{
  "arch": "crnn",
  "model": "sound classifier",
  "dataset": "synthesized solo parts of chorales (CocoChorales)",
  "train_examples": 39062,
  "n_mels": 64,
  "hop_length": 160,
  "input": "log_mel",
  "spec_augment": true,
  "win_length": 400,
  "targets": ["instrument"],
  "num_classes": 13,
  "norm": "batchnorm",
  "activation": "relu",
  "depths": [1, 2, 2],
  "kernel_size": 3,
  "stem": "single",
  "widths": [96, 112, 144],
  "rnn_width": 256,
  "rnn": "lstm",
  "bidirectional": true,
  "rnn_residual": false,
  "rnn_layers": 5,
  "label_smoothing": 0.2,
  "loss": "cross_entropy",
  "optimizer": "soap",
  "beta2": 0.95,
  "lr": 0.0029,
  "beta1": 0.95,
  "shampoo_beta": 0.95,
  "eps": 1e-08,
  "precondition_frequency": 32,
  "max_precond_dim": 1024,
  "merge_dims": false,
  "one_sided": false,
  "adamw_lr_other_params": 0.0025,
  "steps": 4400,
  "batch_size": 64,
  "epochs": 7.2,
  "lr_schedule": "cosine",
  "final_lr_fraction": 0.01,
  "warmup_steps": 220,
  "weight_decay": 0.4,
  "adamw_weight_decay_other_params": 0.05
}
Rows from block 7, named by matrix and row number. Each number is 500 + 40 x the weight over the matrix's rms, rounded and kept within 0 to 999. All counts start at 0. Numbers have three digits each.
# weight_hh_l0: LSTM recurrent weights (gates i, f, g, o stacked) (model.rnn.2.rnn.weight_hh_l0, 1024x256), inputs 128-255
weight_hh_l0.615:473478553542492446516494570498502575466489543424493461493499528530509453477537600542590523532420452493504478472522502446493450522512427505449494521596513518536505510494543476499516489516511490517489484485475497491537476538448532568519480513532465487523529452529492563528530532442428469423496516520576479459479495540503485572454515465491571501528432548517405556544519515491513515513525
weight_hh_l0.616:419452532479537499524542449502536546501461505568551547504546522467547499526570460500470467506487498516516468511478512507528502502491490465557485568481467457494518505483515517547511510491454436502495533453457515482525497521544500472489523463463488512521493512464492488440481514500514495488501493497544466481452472464537530539443545526493502535454492510483472446456512546521488492515466
weight_hh_l0.617:575560546476503471516466465507513427536514501462518526503506567533541484511498505490499522478512446599409518509515493443528516520476491492494479502511506550500496429520581444489446491614484466535505461517475507499510456539512455481531462508508592486396530474455538499511482505576525486581463472485494493513528539494544474517509530551508446521467516482492489517502393533442532563469499
weight_hh_l0.618:490537509419517517488549510460529506448445527507437486535478533550545461422430516530520445492469352442433559545520478562484467471478561516523501571451424525530514602518484458602510510456517480468506457478435479529520483595545482503500494494511495479498466528547484496568537490534569513514522508550580515467562503485503489587557485524575584448487547525479514484514490490538522497476509
weight_hh_l0.619:511510480502479551489474470459559542524444497465510512499520465486533494482526502541564490559492550536529495476477523448500457508525504497480544502515522481468504501553526504491552492493494487518515458498455525572485525476523483531487423500486513521483512542516474458471460503549453539510506511547488549509512485517481537468528500522509492499520550440550470476511535480522473479468494
weight_hh_l0.620:521517508493446481536470532505528428583491456539459479511493528496498483467528524478504474485504431519483523492530568479462504474473489544537483488518486538507507496510510446578484482517515496493461447538530548473465478506523515524500457472539551467524487505522547601525494470465525476518522473530500554480489485520493512530496497468568496452495437505503485506516454560534520507502452
weight_hh_l0.621:503526559507463432494519484533506468491419516461494519488487536538470481550507496518530515482503515555477511514459540499453481492474468546549484480522468499476505490486541420517442528571440438497549543475515520470508520529570505469481559520466517350480495503531537497468569457464525623510495500528491507503443468545476471506463574540475511520501449525486514452495501585499474547594518
weight_hh_l0.622:515450519468561507499492519526504470513540460517527548474497466547539520483451520487453461504494482493452469491473508549491536466471536477463541497487550439467446517536529438516473426503515485515560492508452504497567554467476446447499463478549515458499415527425540567506473520499599487469471527505491511488460522472479508505512557502496502540506511579504528538439452505527494481482528
weight_hh_l0.623:452543473475527502491488498539466472443542494504578574464433524473479461452499475489496469543517481502481467525491451485549579393448519409570512469474531536493544532473510473474454505514401486547535514513504495451466446479482514470506580544423527619479452521423500440474567471433465529457443532549406394470452484406528489519470456440489471548504483523547463542464454336504497470452545
weight_hh_l0.624:452489508434556394456569498552464469514535491558540513519458430574485531524545459514554520466436559535499484474511551506559460466525507499535574433524573473505419528576473435547514564505532543524457509488493524478478522535466461429489478457567484507475524517479466524427465516498509439523550473502530521495503453501501487499526442499461491512546539466532486466554480566469522562455529
weight_hh_l0.625:472565529438441516543518549487514497451426498503479490451556434493511530505456488489514454520513556504466487503454478429580497437538505448439490480470484499491482519500489519519512540538453453532490525492507535447474528478482483510481497471478551569467523488492531553511507480515470539531466460483497467529509520501472497489420532531491455507475473520500515501471451525561562509517481
weight_hh_l0.626:471504483457495573515466459466520473525587439439436507489513513443556477440428512546567546518510546521514500464556456525533448427473484468610532526476508439481562495473503502516486495534477506561447483509432475488566437492546522544559534454543497519436618525503495508501533525482546427469537449439479466521440513536435537497504544533482522495448539493491492457408568581514550533454565
weight_hh_l0.627:462500481571487557477480584419544480461519440536517500514473453528506591496531482489465554508525560427461478474453470479474535506466508470500523572469491455547547509516409468478473458428535516502585459532528480480518565510459415495529487536501481439510497520492443466478465453574522483494535458541509495573452514556460603435510382556505429483509527453494509489540472444483560537498495
weight_hh_l0.628:546495502561463504534459461517492538465485517494465527487538509528445497503482517495471501557499500550516549526522458500503540501462458517490473507504421542544483514464534571452461498489536495543536485580458513503440549483525506517482549504553389473434437504476486513453542487509428482528509565525560525485479460475523565502499534519542523527595496532527464583461421555534455398507425
weight_hh_l0.629:586612616569581475497468526470578467564521411515493535487520463550535512502546519372451478532444513499520477433466511484509538471469462389504541459549456512509507467497405453569433478535490629580489500488463511453511527459526531466493611538532367506500577475494471453491515567449463391545608527522436546460406480437574431553484627515543542489457498383451540477480425466452538479412514
weight_hh_l0.630:516449569551441511489534556485452476435452382562477506509456505509508495520495568499619530525539468494451564524398495439454469492476521472563451486435547505495505517445598522436416556471443470480524495463470481586432409488460452424510444464505547520549541482504471454531501537431514484388515516479502502509432460483510473434490470461511532560522531549480542582502508508447534511459511
weight_hh_l0.631:493473499529518468515479513499477440482578508474444497563555512504555469543488503562441468498504523582557567557513535411526357550585475537508455446502498499561594463500401522527501522458530459541493489489509533497515550491518513485412357516548522425418577542463476461508472489454531482507539507464583563472403525445562473485463497525455580424452497582480543488447404527537489505569535
weight_hh_l0.632:502575462518524547469455486516494456493543448552446530474530451518558541540523497467502513534432501506474463476474436511506504391492516474475479547455499489477471518495502514536485487496452502513469507518507493577497479487488495489501460477485535574489419497475539508487463496529515583552536517492501483493447429529486520533454520500539486482471493498520535495505471461488543476509449
weight_hh_l0.633:562463524537486524498533561517475440545437512477529541537456509398461511622526466540463515506543431483497370465496487512534573539526538479459491502599559456517487511510376492472467502550471607506576557549464507467437453422497622505404530460615536464554468537554541447493481438520484407461498486489481530511503531515555492492505524446463627505493435452482501499592514517510479543532468
weight_hh_l0.634:485506516516501447469519493521481482503459511508483510539495494533460478471511492495462513474498489540458518520500504483511519521481480512524438481528519487510496500472425532493466486519469489523488508514487497532490521500456553453524485546496443517483447509477494480515561504452452554461512538510502485489440501506493516545473503463489461521483563543511531504511500485492464454513512