config.toml
model = "sound classifier"
dataset = "synthesized solo parts of chorales (CocoChorales)"
train_examples = 39062
n_mels = 64
hop_length = 160
input = "log_mel"
spec_augment = true
win_length = 400
targets = ["instrument"]
num_classes = 13
arch = "crnn"
norm = "batchnorm"
hidden_act = "relu"
depths = [1, 2, 2]
kernel_size = 3
stem = "single"
widths = [96, 112, 144]
rnn_width = 256
rnn = "lstm"
bidirectional = true
rnn_residual = false
rnn_layers = 5
label_smoothing = 0.2
loss = "cross_entropy"
optimizer = "soap"
beta2 = 0.95
learning_rate = 0.0029
beta1 = 0.95
shampoo_beta = 0.95
eps = 1e-08
precondition_frequency = 32
max_precond_dim = 1024
merge_dims = false
one_sided = false
adamw_lr_other_params = 0.0025
max_steps = 4400
batch_size = 64
epochs = 7.2
lr_schedule = "cosine"
final_lr_fraction = 0.01
warmup_steps = 220
weight_decay = 0.4
adamw_weight_decay_other_params = 0.05
Rows from block 2 of a small sound classifier, named by matrix and row number. Each number is 500 + 40 x the weight over its row's rms, rounded and kept within 0 to 999. All counts start at 0. Numbers have three digits each.
After each channel's rows are labels from the 100 clips, of 14976, where the channel reaches its highest value: "peak on" is the class under the peak; "responds to" is what is common among them. Only what is clearly more common there than usual is listed. The data: synthesized solo parts of chorales (CocoChorales).
# conv: width-3 conv (model.blocks.2.conv.weight, 112x112x3, each kernel summed), inputs 0-111

conv.63:493576477507486487538441540495474459471475563469573483491481415526524564503542509389483498488549508519456520519532521524479494479541479509552504519525437507538557517457436590543544501542576503454537484503471484550484560476531500409464478498488546524532485531490487520479381557467494409489456465482489504549476511428528438521467509525521
peak on: silence
responds to: trumpet; note E5; note F5; note F#5

conv.28:398492549509510499485512501520527469497531512570533512531477509512495501424493593548492497453454429494487477506510549542523546521515477503493482498552505491497496448443490472523535488521430600539526482532503506508488494557410577481527499454513508476483492486505477498623533525486404504507518493470401475489508614505515537491509519387484
peak on: silence
responds to: oboe; note C5; note A#4; note B4

conv.5:482541542489443427458492429547492465458432526508444570622600474504519487558529489574484483493499508497498506582509545576530542455530492508468537577458486531505536514520524463426521465531544489536471525502511513457551496515511445560454499510512487523537468433563493496519477474435545563461525516455467484576549484497493454514516477510529
peak on: F#5; F5
responds to: violin; note F#5; note F5; note G5

conv.53:446430487574455485564506528494472500574621463501523508490515543525624567500483497539510435497452540531530457492493518495533530479528463536484540499477531506493482516487525487502549539427501553569484535500501508449484441562513473565454482534524493518503461552474470458454477449516498595529539540533454510531586497496473546505485445511424
peak on: F3
responds to: cello; note A#3; note F3; note G3

conv.106:576445571533497536545489515486445569537468474530459495498508512455411460582509506571436526458489523444569534568473455524519523485579526523473572456479485447457516402528534462509522494579507540517525483446495507568514536510483469469511434535559474564528501489460504469539528499470529502468448480457529478468472518475480596477483490539502
peak on: F4
responds to: clarinet; note F#4; note F4; note E4

conv.105:436468480553457527476557529437512502553485441486524494494489464482474446481511538416406477500395436564544549422484501510555490544429557507510448469488511477481518467531494436535480550535505496494506459494506508511519463487509507469536526561485539546537497493487510522521466458436530462522613550503542479524524543526425415502467438527538
peak on: silence
responds to: oboe; tuba

conv.70:519487539508534547467475456458532456623544543472545493518555546488435481494439497555496477539550486576529541518469474517507482513480513512513499459494468553554544491490469574489537516538563467454495530515564495493460516485468525488467453467617512544530579514452504454506536581536532553525465520537510511466487497600536516435508584506477
peak on: B4
responds to: horn; note B4; note C5; note A4

conv.25:577496530509489515511451433523519619567477543487467454505474483451504478451538446491422524461562507470483465513553473535542489508492567569476601451537568474476514476506492478505477505477450575515453534509548475521511512444480519570477461454544462460495541490530476516478506514571467531482497433511457427448416513565513501506493525499441
peak on: C#5; C5
responds to: horn; note C5; note C#5; note A#4

conv.23:503493468421525483490442542487488469529480518571445530503464438508394484493611505501485494472535470500496515551460454483520502533485536445549481499522466539542439408461501488527439553531534503521543471571439472448455457569526519572546501452456510539475565456545501507510460472508535566554513483472469465560518485425492518441523510508457
peak on: D5
responds to: oboe; note C5; note D5; note A#4

conv.55:523516431581477466572596424498492434489500498485556415484480535516527445493488509449485494469456512446524432458455528482428533503546487459463523520488517463470483537500459510485565518492511445488464483511505541423469475462501508423542491533523480477582444580485501529545460509539463546448510564455519474471508474444588495511558504554512
peak on: silence
responds to: horn; tuba

conv.62:451452463456514498510475515446448482510518555451527559547485479489490528604547532514532491531529498490494536595478506470549497480513558481480495479479533449552527503478521484518501489495502495446463494538476548490565511457569575501471450447470460484475540461544515594508468480378568483417488532491517527582489547476497468455466565580522
peak on: F5
responds to: trumpet; note F5; note D#5; note F#5

conv.66:511496468569534531502538560521521470474553448491471492503466514479581487512535504481604483495480461485546471384537554441493434482521463527462495533442491507489497490505587556512501507512468560501514534499610489393509550524490455512443504558499470422497522524538499504396485487496475519470531474515517538495504473557466542505508486507404
peak on: D5
responds to: violin; note D5

conv.108:508482470516431455529554441577533501467470488572532573460556472544493449549516497538482412484486523471450475507446513468544568474557458560472532530515566504465512516453497392442482536497509480547558494568519533500501417494490518502603487498514492495522489501444483470588485476510498569525485499505549436540497530547546531507540462488521
peak on: E5
responds to: clarinet; note E5; note F#5; note D#5

conv.94:537662529436463547512480531593550547512470511529505533524516525490424546529492534552516501613513529541604530503517462523509504483488505566554540483487514488441509502498505455445562466515485432505437546473528455463494501536491478500495496562463515514477503467512456396476539520529536504471520580487498453462505494511521528510504519474474
peak on: C5
responds to: violin; note C#5; note C5; note B4

conv.20:486497495594501516487457414553511536568533445557454542615526491494465540511532447541531481548468542479438516543470423518442470507538461463499502501504447525486508483572540467591494495537560523437497529485496455528520496478507471498471480488523492468459543568521463543539555530490471507465450506555522562487514496528471488586598500496550
peak on: E4
responds to: horn; note E4; note F4; note D#4

conv.72:482492515549533482498447485567547497527522498552490581524505477523461520427497521579529478463523505482479559511513503500603531498577486588470463452504498494491523507551511489505420442476434559500540456529450449455490521517540407516490528562458482471456473437487518439549422482543473467569456569547499493526543467515510506444491486504429
peak on: F4
responds to: clarinet; note F4; note F#4; note E4

conv.100:455485513564498542400499496527521474488478450563497541530538475461535506506483497541451500451488511466517481552488489494504558529464458550428480418533467524534538581455470550472546459511478543526491486461483513469505494526539557499416471530433514493458618485503568458460511468563529542527538513507478518511594558507504496431569561551486
peak on: F5
responds to: flute; note F5; note G5; note E5

conv.110:489485443454528472441438469520561465523498511530464501444519457546521529449501488613528489507463487535450422490482421440498506586490456562433515544510562514567527524474416460543535523500449518502491510534489477553503465475505554534493460531507487531476459490436533482474551447483467456547560535467507523571449584493520468441459488507528
peak on: G5; A5
responds to: violin; note G5; note A5; note A#5

conv.80:452527448518482494466531601517502510454470495522513475481508476439513508508448499510496529530471474561541473456451535440499552516493474588475465445459503607530481533469463455496541551429512507447562509521470436483512486510555500529486462505465549562471585442504528528532472583487492476488481436413520486466583577540530482479552507538469
peak on: F5
responds to: flute; note F5; note G5; note G#5

conv.91:584414556428474483517476463463487469462486453475564483493516491587487490509489537484536607509506428534538533445462516470514540520503492425506454471545519467435468506501475599519473470535458545448501465503475442548497420437488514518549466517534420539535429502528479509525468542523521482542493507506525548498447543538516565543510465539527
peak on: A#4
responds to: violin; note C5; note A#4; clarinet

conv.56:503553462482560562509444461530431505555477504497490497495548514462528442535506534509425570470550479455488567516503461532460496493443498519482449492494520515491558488534503497561489450513548586538510597465468424485495549527504540471451527509544497476487602447521473448529444476463514509467475533547419448418454527531507496518575534543474
peak on: silence
responds to: violin; note G5; note D#5; note A#5

conv.74:529520525528500539407451546440594500481570499483512495414534509494468531476457489614504569449482522542506517470478553507532593517511466546446450512467458526547580490468500442538589508534466557515473531514423466546482484529510514466428479498523485515462529494525509448464498472571544484487523470555522516466538561526464504545485518487497
peak on: silence
responds to: tuba; note A#3; note A3; note B3

conv.83:430524499466506503524487504543506484495483525476489477481472497554556474508443483436551469510475498497476593490491482643496422533442468530575468505505485477486573499487503479494509479432487523548605519525469467429465534521414430526482530530544551495527485555536529487515568422505540533454457577503476466465553463479511470499474457521500
peak on: B4
responds to: violin; note B4; note C#5; note C5

conv.54:488488487568528483542501476520495485466460552476542503559492449539561493492443454525435464518485609526480507452444539513518474500506515565479450555471491559493492553447508475500524539533478526509523484499508579477570464537489514502506549491521551413465460539571570540537466478470505582486505535530480494524531504594491471443508452611566
peak on: G#4
responds to: trombone; note G#4; horn; note F#4

conv.92:503441519518518486469487628391491456461514518517493546451487482500453564573457520497648529471524511485594528418560497444476479451557496466510478438484543509519495475496500572528563519476506454499507508526486488539548492499500472518464538495536468472462463511552527476479529463456517500529442572510544504560525470472478525487511529545484
peak on: B4
responds to: violin; note B4; note C5; trumpet

conv.51:519516528466485545470448531457469386497549541489526469478451548557398458510472468489483490435484519411481449499585477484484497481496505545509542540522468445484520487453479550546468537508470525459550544550553480548443510490442455535571469481457471469494440540502554520466533482477464568535602518501483531499467535548496550464478545457468
peak on: silence
responds to: double bass; note A3; note G#3

conv.41:496564546492586496510442481533534531474558513487508450588534473533457491432485583488476494539496414478436604477491527559526453464466450511501469471534582439504493466480574472533512516414500479524476528442525505448535446476528523508497472454542554500444505517507534524508529478528523523490483469464420479446518468595523496545511483548503
peak on: C#5
responds to: horn; note C#5; note C5; note D5

conv.42:537482507544519465440504529512523511563521496508496559518489523492512512473489438486567420539512578559484479475492528485486464488562486492472469418506469476515510542480490472508574492529467414469486536501501576497529595449532465484519504442447527505510548500569524446493555478627497402478490492527540578452511544463499477570457550538509
peak on: G3
responds to: bassoon; note G3; note A3; note E3

conv.43:530512513449631577487489539461464559512513500446523496467461479500612514514501606527490488497485503496493492435579492503490457511493469488467475510511521494460492476484412477449546488440511540445490515514580488537534527508432502530539536456494586539475493518526625485525459533540500480533571459454478488543476502502486486492480559465509
peak on: D#5
responds to: violin; note D#5

conv.35:491588540491474580502428581457525533489459466459475503453456533527451480605546536449533487543513432522557543538513433440481476570485472521520545470543526487538521466410461485520516540483510462516476453509454505538495553469483432506535532519485524502494575458517504484508486523510520560523522455405556447530500523513475487487456482455422
peak on: F#5; G5
responds to: trumpet; note G5; note F#5; note F5

conv.86:451521505510505485428492520463526505521505545528479503496524510477532496440491504470524502525538477459484512473525567503498458490479555473588476499540557579514498531559504418448460503594470518468510477499469515618396482517579481553480618494518464512481538545514528555496519532458506501570489582522588510491536507536471547552483502476462
peak on: F#5
responds to: trumpet; note F#5; note G5; note E5

conv.34:492498531494519504477532439505534521469483440596476475487448487599494479468443490527515493507500495483483504454486468499547506500535454488488548489570538508453473536510508527535523457524429460478562476491568534485457514509451547405570480511450455577497440564529470466479541429595442461581474449516566479534492539500543569510477447504488
peak on: D#5
responds to: clarinet; note D#5; note F5