A small sound classifier, trained from scratch.
Model: 7.38M parameters, log mel input, arch crnn, norm batchnorm, activation relu, depths [1, 2, 2], widths [96, 112, 144].
Training: soap at rate 0.0029, 4400 steps, batches of 64, held-out accuracy 100%.
Data: trained on synthesized solo parts of chorales (CocoChorales), 39062 training examples, 7.2 epochs.
Rows from block 3 of a small sound classifier, named by matrix and row number. Each number is 200 + 40 x the weight over its row's rms, rounded and kept within 0 to 999. All counts start at 0.
After each channel's rows are labels from the 100 clips, of 14976, where the channel reaches its highest value: "responds to" is what is common among them; "lies over" is the class under the peak. Only what is clearly more common there than usual is listed. The data: synthesized solo parts of chorales (CocoChorales).
# conv: width-3 conv, stride 2 (model.blocks.3.conv.weight, 144x112x3, each kernel summed), inputs 76-111

conv.67,228,179,184,201,174,250,183,171,166,132,185,298,244,166,240,172,167,224,179,225,205,172,198,115,259,203,168,243,176,169,243,231,191,232,171,173
responds to: violin; note A4
lies over: A4

conv.111,155,173,266,154,286,167,136,187,184,194,199,191,256,255,231,212,191,207,303,170,216,291,108,230,255,230,237,234,250,241,194,144,223,158,270,240
responds to: tuba; note A#3; note A3; note G#3
lies over: silence

conv.11,207,257,149,199,199,175,226,168,210,219,221,116,179,271,139,128,234,171,160,195,214,239,247,186,124,148,195,97,134,127,163,249,214,195,179,203
responds to: trumpet; note F#5; note G5; note F5
lies over: silence

conv.102,168,205,181,246,138,201,163,242,219,166,193,195,200,206,262,185,175,192,199,191,141,185,224,173,234,200,261,209,171,241,285,323,222,223,209,207
responds to: bassoon; note A#3; note C#4; note C4
lies over: C#4

conv.108,207,176,201,208,252,152,242,187,183,218,185,194,233,246,220,198,213,252,246,212,191,187,245,147,184,163,180,248,245,238,183,225,177,241,167,197
responds to: clarinet; note F#4; note E4; note F4
lies over: F#4

conv.110,223,159,94,168,215,221,262,81,169,217,201,205,219,162,204,180,182,260,193,211,259,157,252,198,182,158,179,224,179,178,219,165,159,207,176,259
responds to: bassoon; note A3
lies over: silence

conv.59,184,308,159,176,229,214,199,284,202,141,181,244,247,186,249,196,215,184,190,187,212,178,229,195,169,173,210,180,161,163,227,213,177,149,174,243
responds to: trumpet; note E5; note F5; note G5
lies over: silence

conv.94,217,195,167,217,159,154,222,257,263,230,143,302,203,184,157,207,227,254,212,149,176,219,149,334,154,182,181,226,152,170,241,255,173,192,175,140
responds to: violin; note B4; note C#5; note C5
lies over: B4

conv.0,229,236,156,278,218,252,182,195,226,275,309,262,232,180,188,200,223,161,188,214,217,268,192,200,215,131,200,176,154,179,203,180,185,216,223,259
responds to: note F5; violin; trumpet; note G5
lies over: silence

conv.48,309,288,174,158,205,180,184,162,191,250,224,213,257,204,195,141,184,182,201,179,294,229,153,250,223,255,286,153,214,210,248,166,209,187,196,217
responds to: violin; note D5; note C5
lies over: silence

conv.122,188,156,167,240,216,188,143,184,150,320,193,169,261,149,187,267,163,227,161,156,220,178,258,153,220,193,209,190,293,191,223,169,159,262,241,172
responds to: tuba; note C4; note A3; note A#3
lies over: silence

conv.85,174,193,256,171,173,195,212,216,179,248,153,168,221,160,260,164,179,190,216,137,218,256,218,258,154,147,223,166,182,178,237,149,223,271,215,126
responds to: oboe; note B4; note C#5
lies over: silence

conv.139,179,278,146,243,195,163,125,185,221,161,201,144,253,238,240,186,203,220,243,194,217,234,207,234,153,235,153,173,197,164,189,280,140,238,245,207
responds to: oboe; note C5; note B4; note A#4
lies over: silence

conv.115,227,180,240,191,224,214,125,169,171,211,184,185,203,181,138,194,202,235,200,184,202,298,159,143,216,273,294,154,160,152,154,178,190,232,188,74
responds to: horn
lies over: silence

conv.120,147,173,196,205,166,177,135,234,196,225,225,313,271,141,223,176,235,206,208,182,186,149,172,160,154,264,247,235,154,138,182,218,173,172,125,202
responds to: violin; note C#5; note G5
lies over: C#5; G5

conv.10,213,299,209,253,130,229,138,226,178,213,183,107,186,130,210,165,171,197,218,185,260,228,170,209,142,153,244,166,168,184,191,199,224,266,188,194
responds to: bassoon; note G#3; note B3
lies over: silence

conv.63,127,146,209,192,194,291,225,271,107,172,172,198,257,202,101,258,255,167,162,215,174,214,201,264,127,231,237,225,196,223,196,225,188,264,185,162
responds to: trombone; note E4; note F4; note F#4
lies over: silence

conv.126,210,153,262,167,177,280,195,141,154,180,167,184,158,182,200,170,211,153,197,185,191,149,157,260,193,106,333,161,230,208,155,236,239,217,199,160
responds to: bassoon; horn
lies over: silence

conv.97,199,223,252,197,148,258,200,210,249,158,210,198,164,202,242,241,227,163,290,230,264,212,218,181,197,177,219,164,169,220,193,192,205,228,224,198
responds to: trumpet; note F5; note G5; note F#5
lies over: silence

conv.44,149,209,165,209,216,150,128,304,149,139,190,318,168,166,193,124,197,163,319,207,185,210,154,192,214,214,206,176,163,195,166,232,213,209,153,197
responds to: viola; note F4; violin
lies over: silence

conv.84,189,178,308,127,189,193,174,264,190,182,171,145,190,193,150,199,181,191,182,203,213,171,245,206,142,178,224,200,237,205,137,234,204,229,172,200
responds to: oboe; note C5; note A#4; note B4
lies over: silence

conv.9,222,134,259,240,218,192,189,190,181,134,239,148,209,208,236,230,218,182,180,191,124,179,167,218,151,152,196,229,226,162,214,227,220,237,187,116
responds to: trumpet; note F5; note F#5; note G5
lies over: F#5

conv.55,139,163,236,136,271,274,256,228,162,252,212,223,229,233,244,185,215,206,121,159,236,325,122,226,215,223,234,217,202,179,170,259,218,201,286,167
responds to: flute; note F5; note E5
lies over: F5

conv.47,211,196,183,206,241,265,274,180,234,177,225,173,209,217,157,230,186,210,209,262,231,158,161,169,306,268,267,230,239,200,151,197,258,187,196,179
responds to: trumpet; note F#5; violin; note G5
lies over: F#5

conv.78,279,208,211,207,197,173,201,115,223,240,153,184,259,185,183,185,187,192,256,190,210,147,252,209,200,316,237,207,206,217,167,130,193,193,186,175
responds to: trumpet; violin; note F#5; note F5
lies over: F#5

conv.6,154,139,200,247,186,119,175,173,224,212,248,193,255,270,181,152,146,85,281,268,181,171,179,225,151,149,171,202,175,214,200,274,123,188,191,152
responds to: violin
lies over: silence

conv.71,181,240,218,197,110,198,206,213,167,167,192,135,237,145,231,202,154,281,141,247,169,210,199,237,170,178,114,216,239,170,155,149,200,158,264,267
responds to: oboe; note C5; note A#4; note B4
lies over: silence

conv.33,157,172,176,220,152,174,213,241,177,209,205,325,239,221,179,228,192,224,150,159,146,219,202,205,172,114,220,190,228,217,149,265,244,196,266,183
responds to: oboe; note C5; note A#4; note B4
lies over: silence

conv.50,212,187,175,183,251,205,222,163,156,277,155,202,149,192,250,221,214,260,122,151,174,190,268,154,146,229,152,252,210,209,236,222,215,127,250,172
responds to: violin; note B4; note A#4; note C5
lies over: B4

conv.76,163,246,171,149,189,184,229,199,285,151,158,188,152,225,276,222,205,173,173,195,147,226,165,210,176,182,244,193,217,211,251,173,106,180,83,210
responds to: trumpet; note F5; note G5; note E5
lies over: silence

conv.133,167,238,138,162,230,199,157,192,216,272,139,183,253,231,222,152,219,164,137,228,220,162,186,218,215,186,283,219,225,203,239,235,116,230,242,215
responds to: bassoon; note G#3; note A#3; note F#3
lies over: silence

conv.21,234,277,172,165,177,158,171,139,152,235,174,130,181,178,167,191,183,146,177,173,174,175,157,184,238,222,208,174,250,173,222,157,187,178,170,172
responds to: flute; note F5; note F#5
lies over: silence

conv.2,155,156,179,206,171,318,217,246,213,213,211,223,216,211,202,196,152,237,186,189,170,218,225,177,187,274,144,258,196,239,225,130,224,186,245,160
responds to: cello; note A#3; note G#3; note A3
lies over: A#3

conv.118,196,183,261,213,200,235,212,153,239,177,181,181,219,172,210,152,226,171,165,110,209,237,239,213,358,220,219,236,223,157,134,173,196,183,168,279
responds to: flute; note F5; note E5
lies over: F5

conv.138,147,291,176,245,220,285,215,238,277,121,254,155,162,161,281,216,167,230,182,235,183,188,226,213,183,165,290,193,254,231,190,230,171,169,216,230
responds to: violin; note F#5; note E5; note G5
lies over: F#5

conv.30,148,186,236,218,260,199,173,153,161,186,150,303,188,230,200,241,141,159,223,191,209,167,230,213,322,173,215,265,196,206,177,181,253,208,132,204
responds to: tuba; horn; note A3; instrument: bassoon
lies over: silence

conv.23,189,197,203,152,205,229,148,266,186,221,221,220,197,189,150,234,193,225,313,274,257,239,121,167,232,209,219,168,144,217,173,222,240,211,194,216
responds to: violin; note C#5; note B4; note C5
lies over: B4

conv.123,211,240,255,193,238,219,187,193,129,220,271,243,156,221,257,235,201,208,186,207,193,183,198,212,242,199,190,149,270,307,204,168,225,221,187,253
responds to: tuba; note C4; note A3; note B3
lies over: C4

conv.89,182,239,165,175,201,320,171,214,119,147,192,228,150,193,197,188,184,230,193,265,140,175,267,183,206,160,224,282,230,187,251,199,243,184,199,163
responds to: trumpet; note F5; note G5; note F#5
lies over: F#5; G5

conv.62,178,167,237,125,253,186,279,151,187,137,198,221,233,185,203,209,170,220,200,213,247,252,182,269,334,266,176,241,257,223,211,152,192,247,232,190
responds to: flute; note F5; note G5; note G#5
lies over: silence

conv.103,235,236,160,166,190,199,115,200,183,185,191,196,172,235,159,261,121,154,240,214,171,141,210,199,197,290,235,150,164,192,215,205,178,147,222,239
responds to: oboe; note C5; note B4; note A#4
lies over: silence

conv.18,228,249,224,165,198,210,203,140,203,139,267,163,149,167,211,265,167,165,210,205,221,168,196,228,132,161,232,148,174,174,223,236,244,140,265,215
responds to: trombone; note F4; note F#4; note E4
lies over: silence

conv.66,141,197,240,222,139,192,125,173,245,165,159,184,228,211,169,214,193,227,236,175,215,180,185,209,236,187,170,167,304,224,168,176,201,233,164,224
responds to: violin; oboe; note G5; note F#5
lies over: silence

conv.116,196,253,185,208,176,121,184,247,204,242,181,230,164,253,230,233,182,182,271,204,158,182,130,137,173,141,202,131,148,200,162,210,183,236,223,278
responds to: oboe; note C5; note A#4; note B4
lies over: silence

conv.45,281,161,155,200,186,168,157,189,188,160,199,154,218,171,265,218,311,244,171,191,234,194,163,217,277,195,223,214,203,178,251,176,228,210,234,122
responds to: clarinet; note D#4; note F4
lies over: D#4

conv.109,214,229,136,180,195,190,147,225,187,289,156,147,174,167,215,161,188,159,268,162,166,207,184,165,153,175,245,150,194,264,241,190,192,233,246,203
responds to: flute
lies over: silence

conv.41,138,94,214,188,124,176,274,273,176,210,207,278,318,163,159,178,226,206,202,123,137,208,240,296,180,212,214,210,216,167,232,185,151,234,208,191
responds to: violin; note C5; note C#5; note B4
lies over: B4

conv.73,171,236,156,176,187,199,178,259,245,194,191,288,275,202,234,121,127,194,202,196,250,150,225,197,190,219,249,170,191,213,152,219,200,205,118,145
responds to: violin; note B4; note C#5; note C5
lies over: silence

conv.105,156,174,173,219,164,187,144,165,224,336,177,248,143,179,207,249,191,235,192,197,263,243,178,221,224,169,219,144,217,210,261,158,145,157,157,166
responds to: oboe; note C5; note A#4; note B4
lies over: silence

conv.31,147,242,224,230,186,246,200,266,202,213,129,227,262,308,197,262,168,193,201,187,154,210,196,300,226,123,150,177,215,267,194,205,195,174,249,173
responds to: violin; note C5; note B4; note A#4
lies over: B4

conv.107,176,156,201,217,172,231,217,207,218,250,175,213,209,203,305,243,140,267,198,211,231,225,204,237,162,163,220,150,257,224,203,197,273,220,170,220
responds to: oboe; note C5; note A#4; note B4
lies over: silence

conv.124,160,265,241,229,289,251,229,178,213,207,221,168,219,248,151,182,229,155,230,223,183,251,147,186,211,205,207,261,202,172,193,214,169,213,289,198
responds to: horn; note C5; note C#5; note B4
lies over: C#5; C5

conv.70,230,269,213,228,189,146,187,157,172,263,201,182,208,193,198,248,176,179,198,198,237,222,191,209,147,214,173,184,206,193,281,302,251,152,183,212
responds to: clarinet; note G#4; note F#4
lies over: G#4

conv.112,203,233,224,265,205,216,185,217,277,174,197,153,259,264,189,240,162,168,207,190,204,228,187,200,230,191,181,149,238,209,171,224,125,224,167,248
responds to: trumpet; note G5; note F5; note F#5
lies over: silence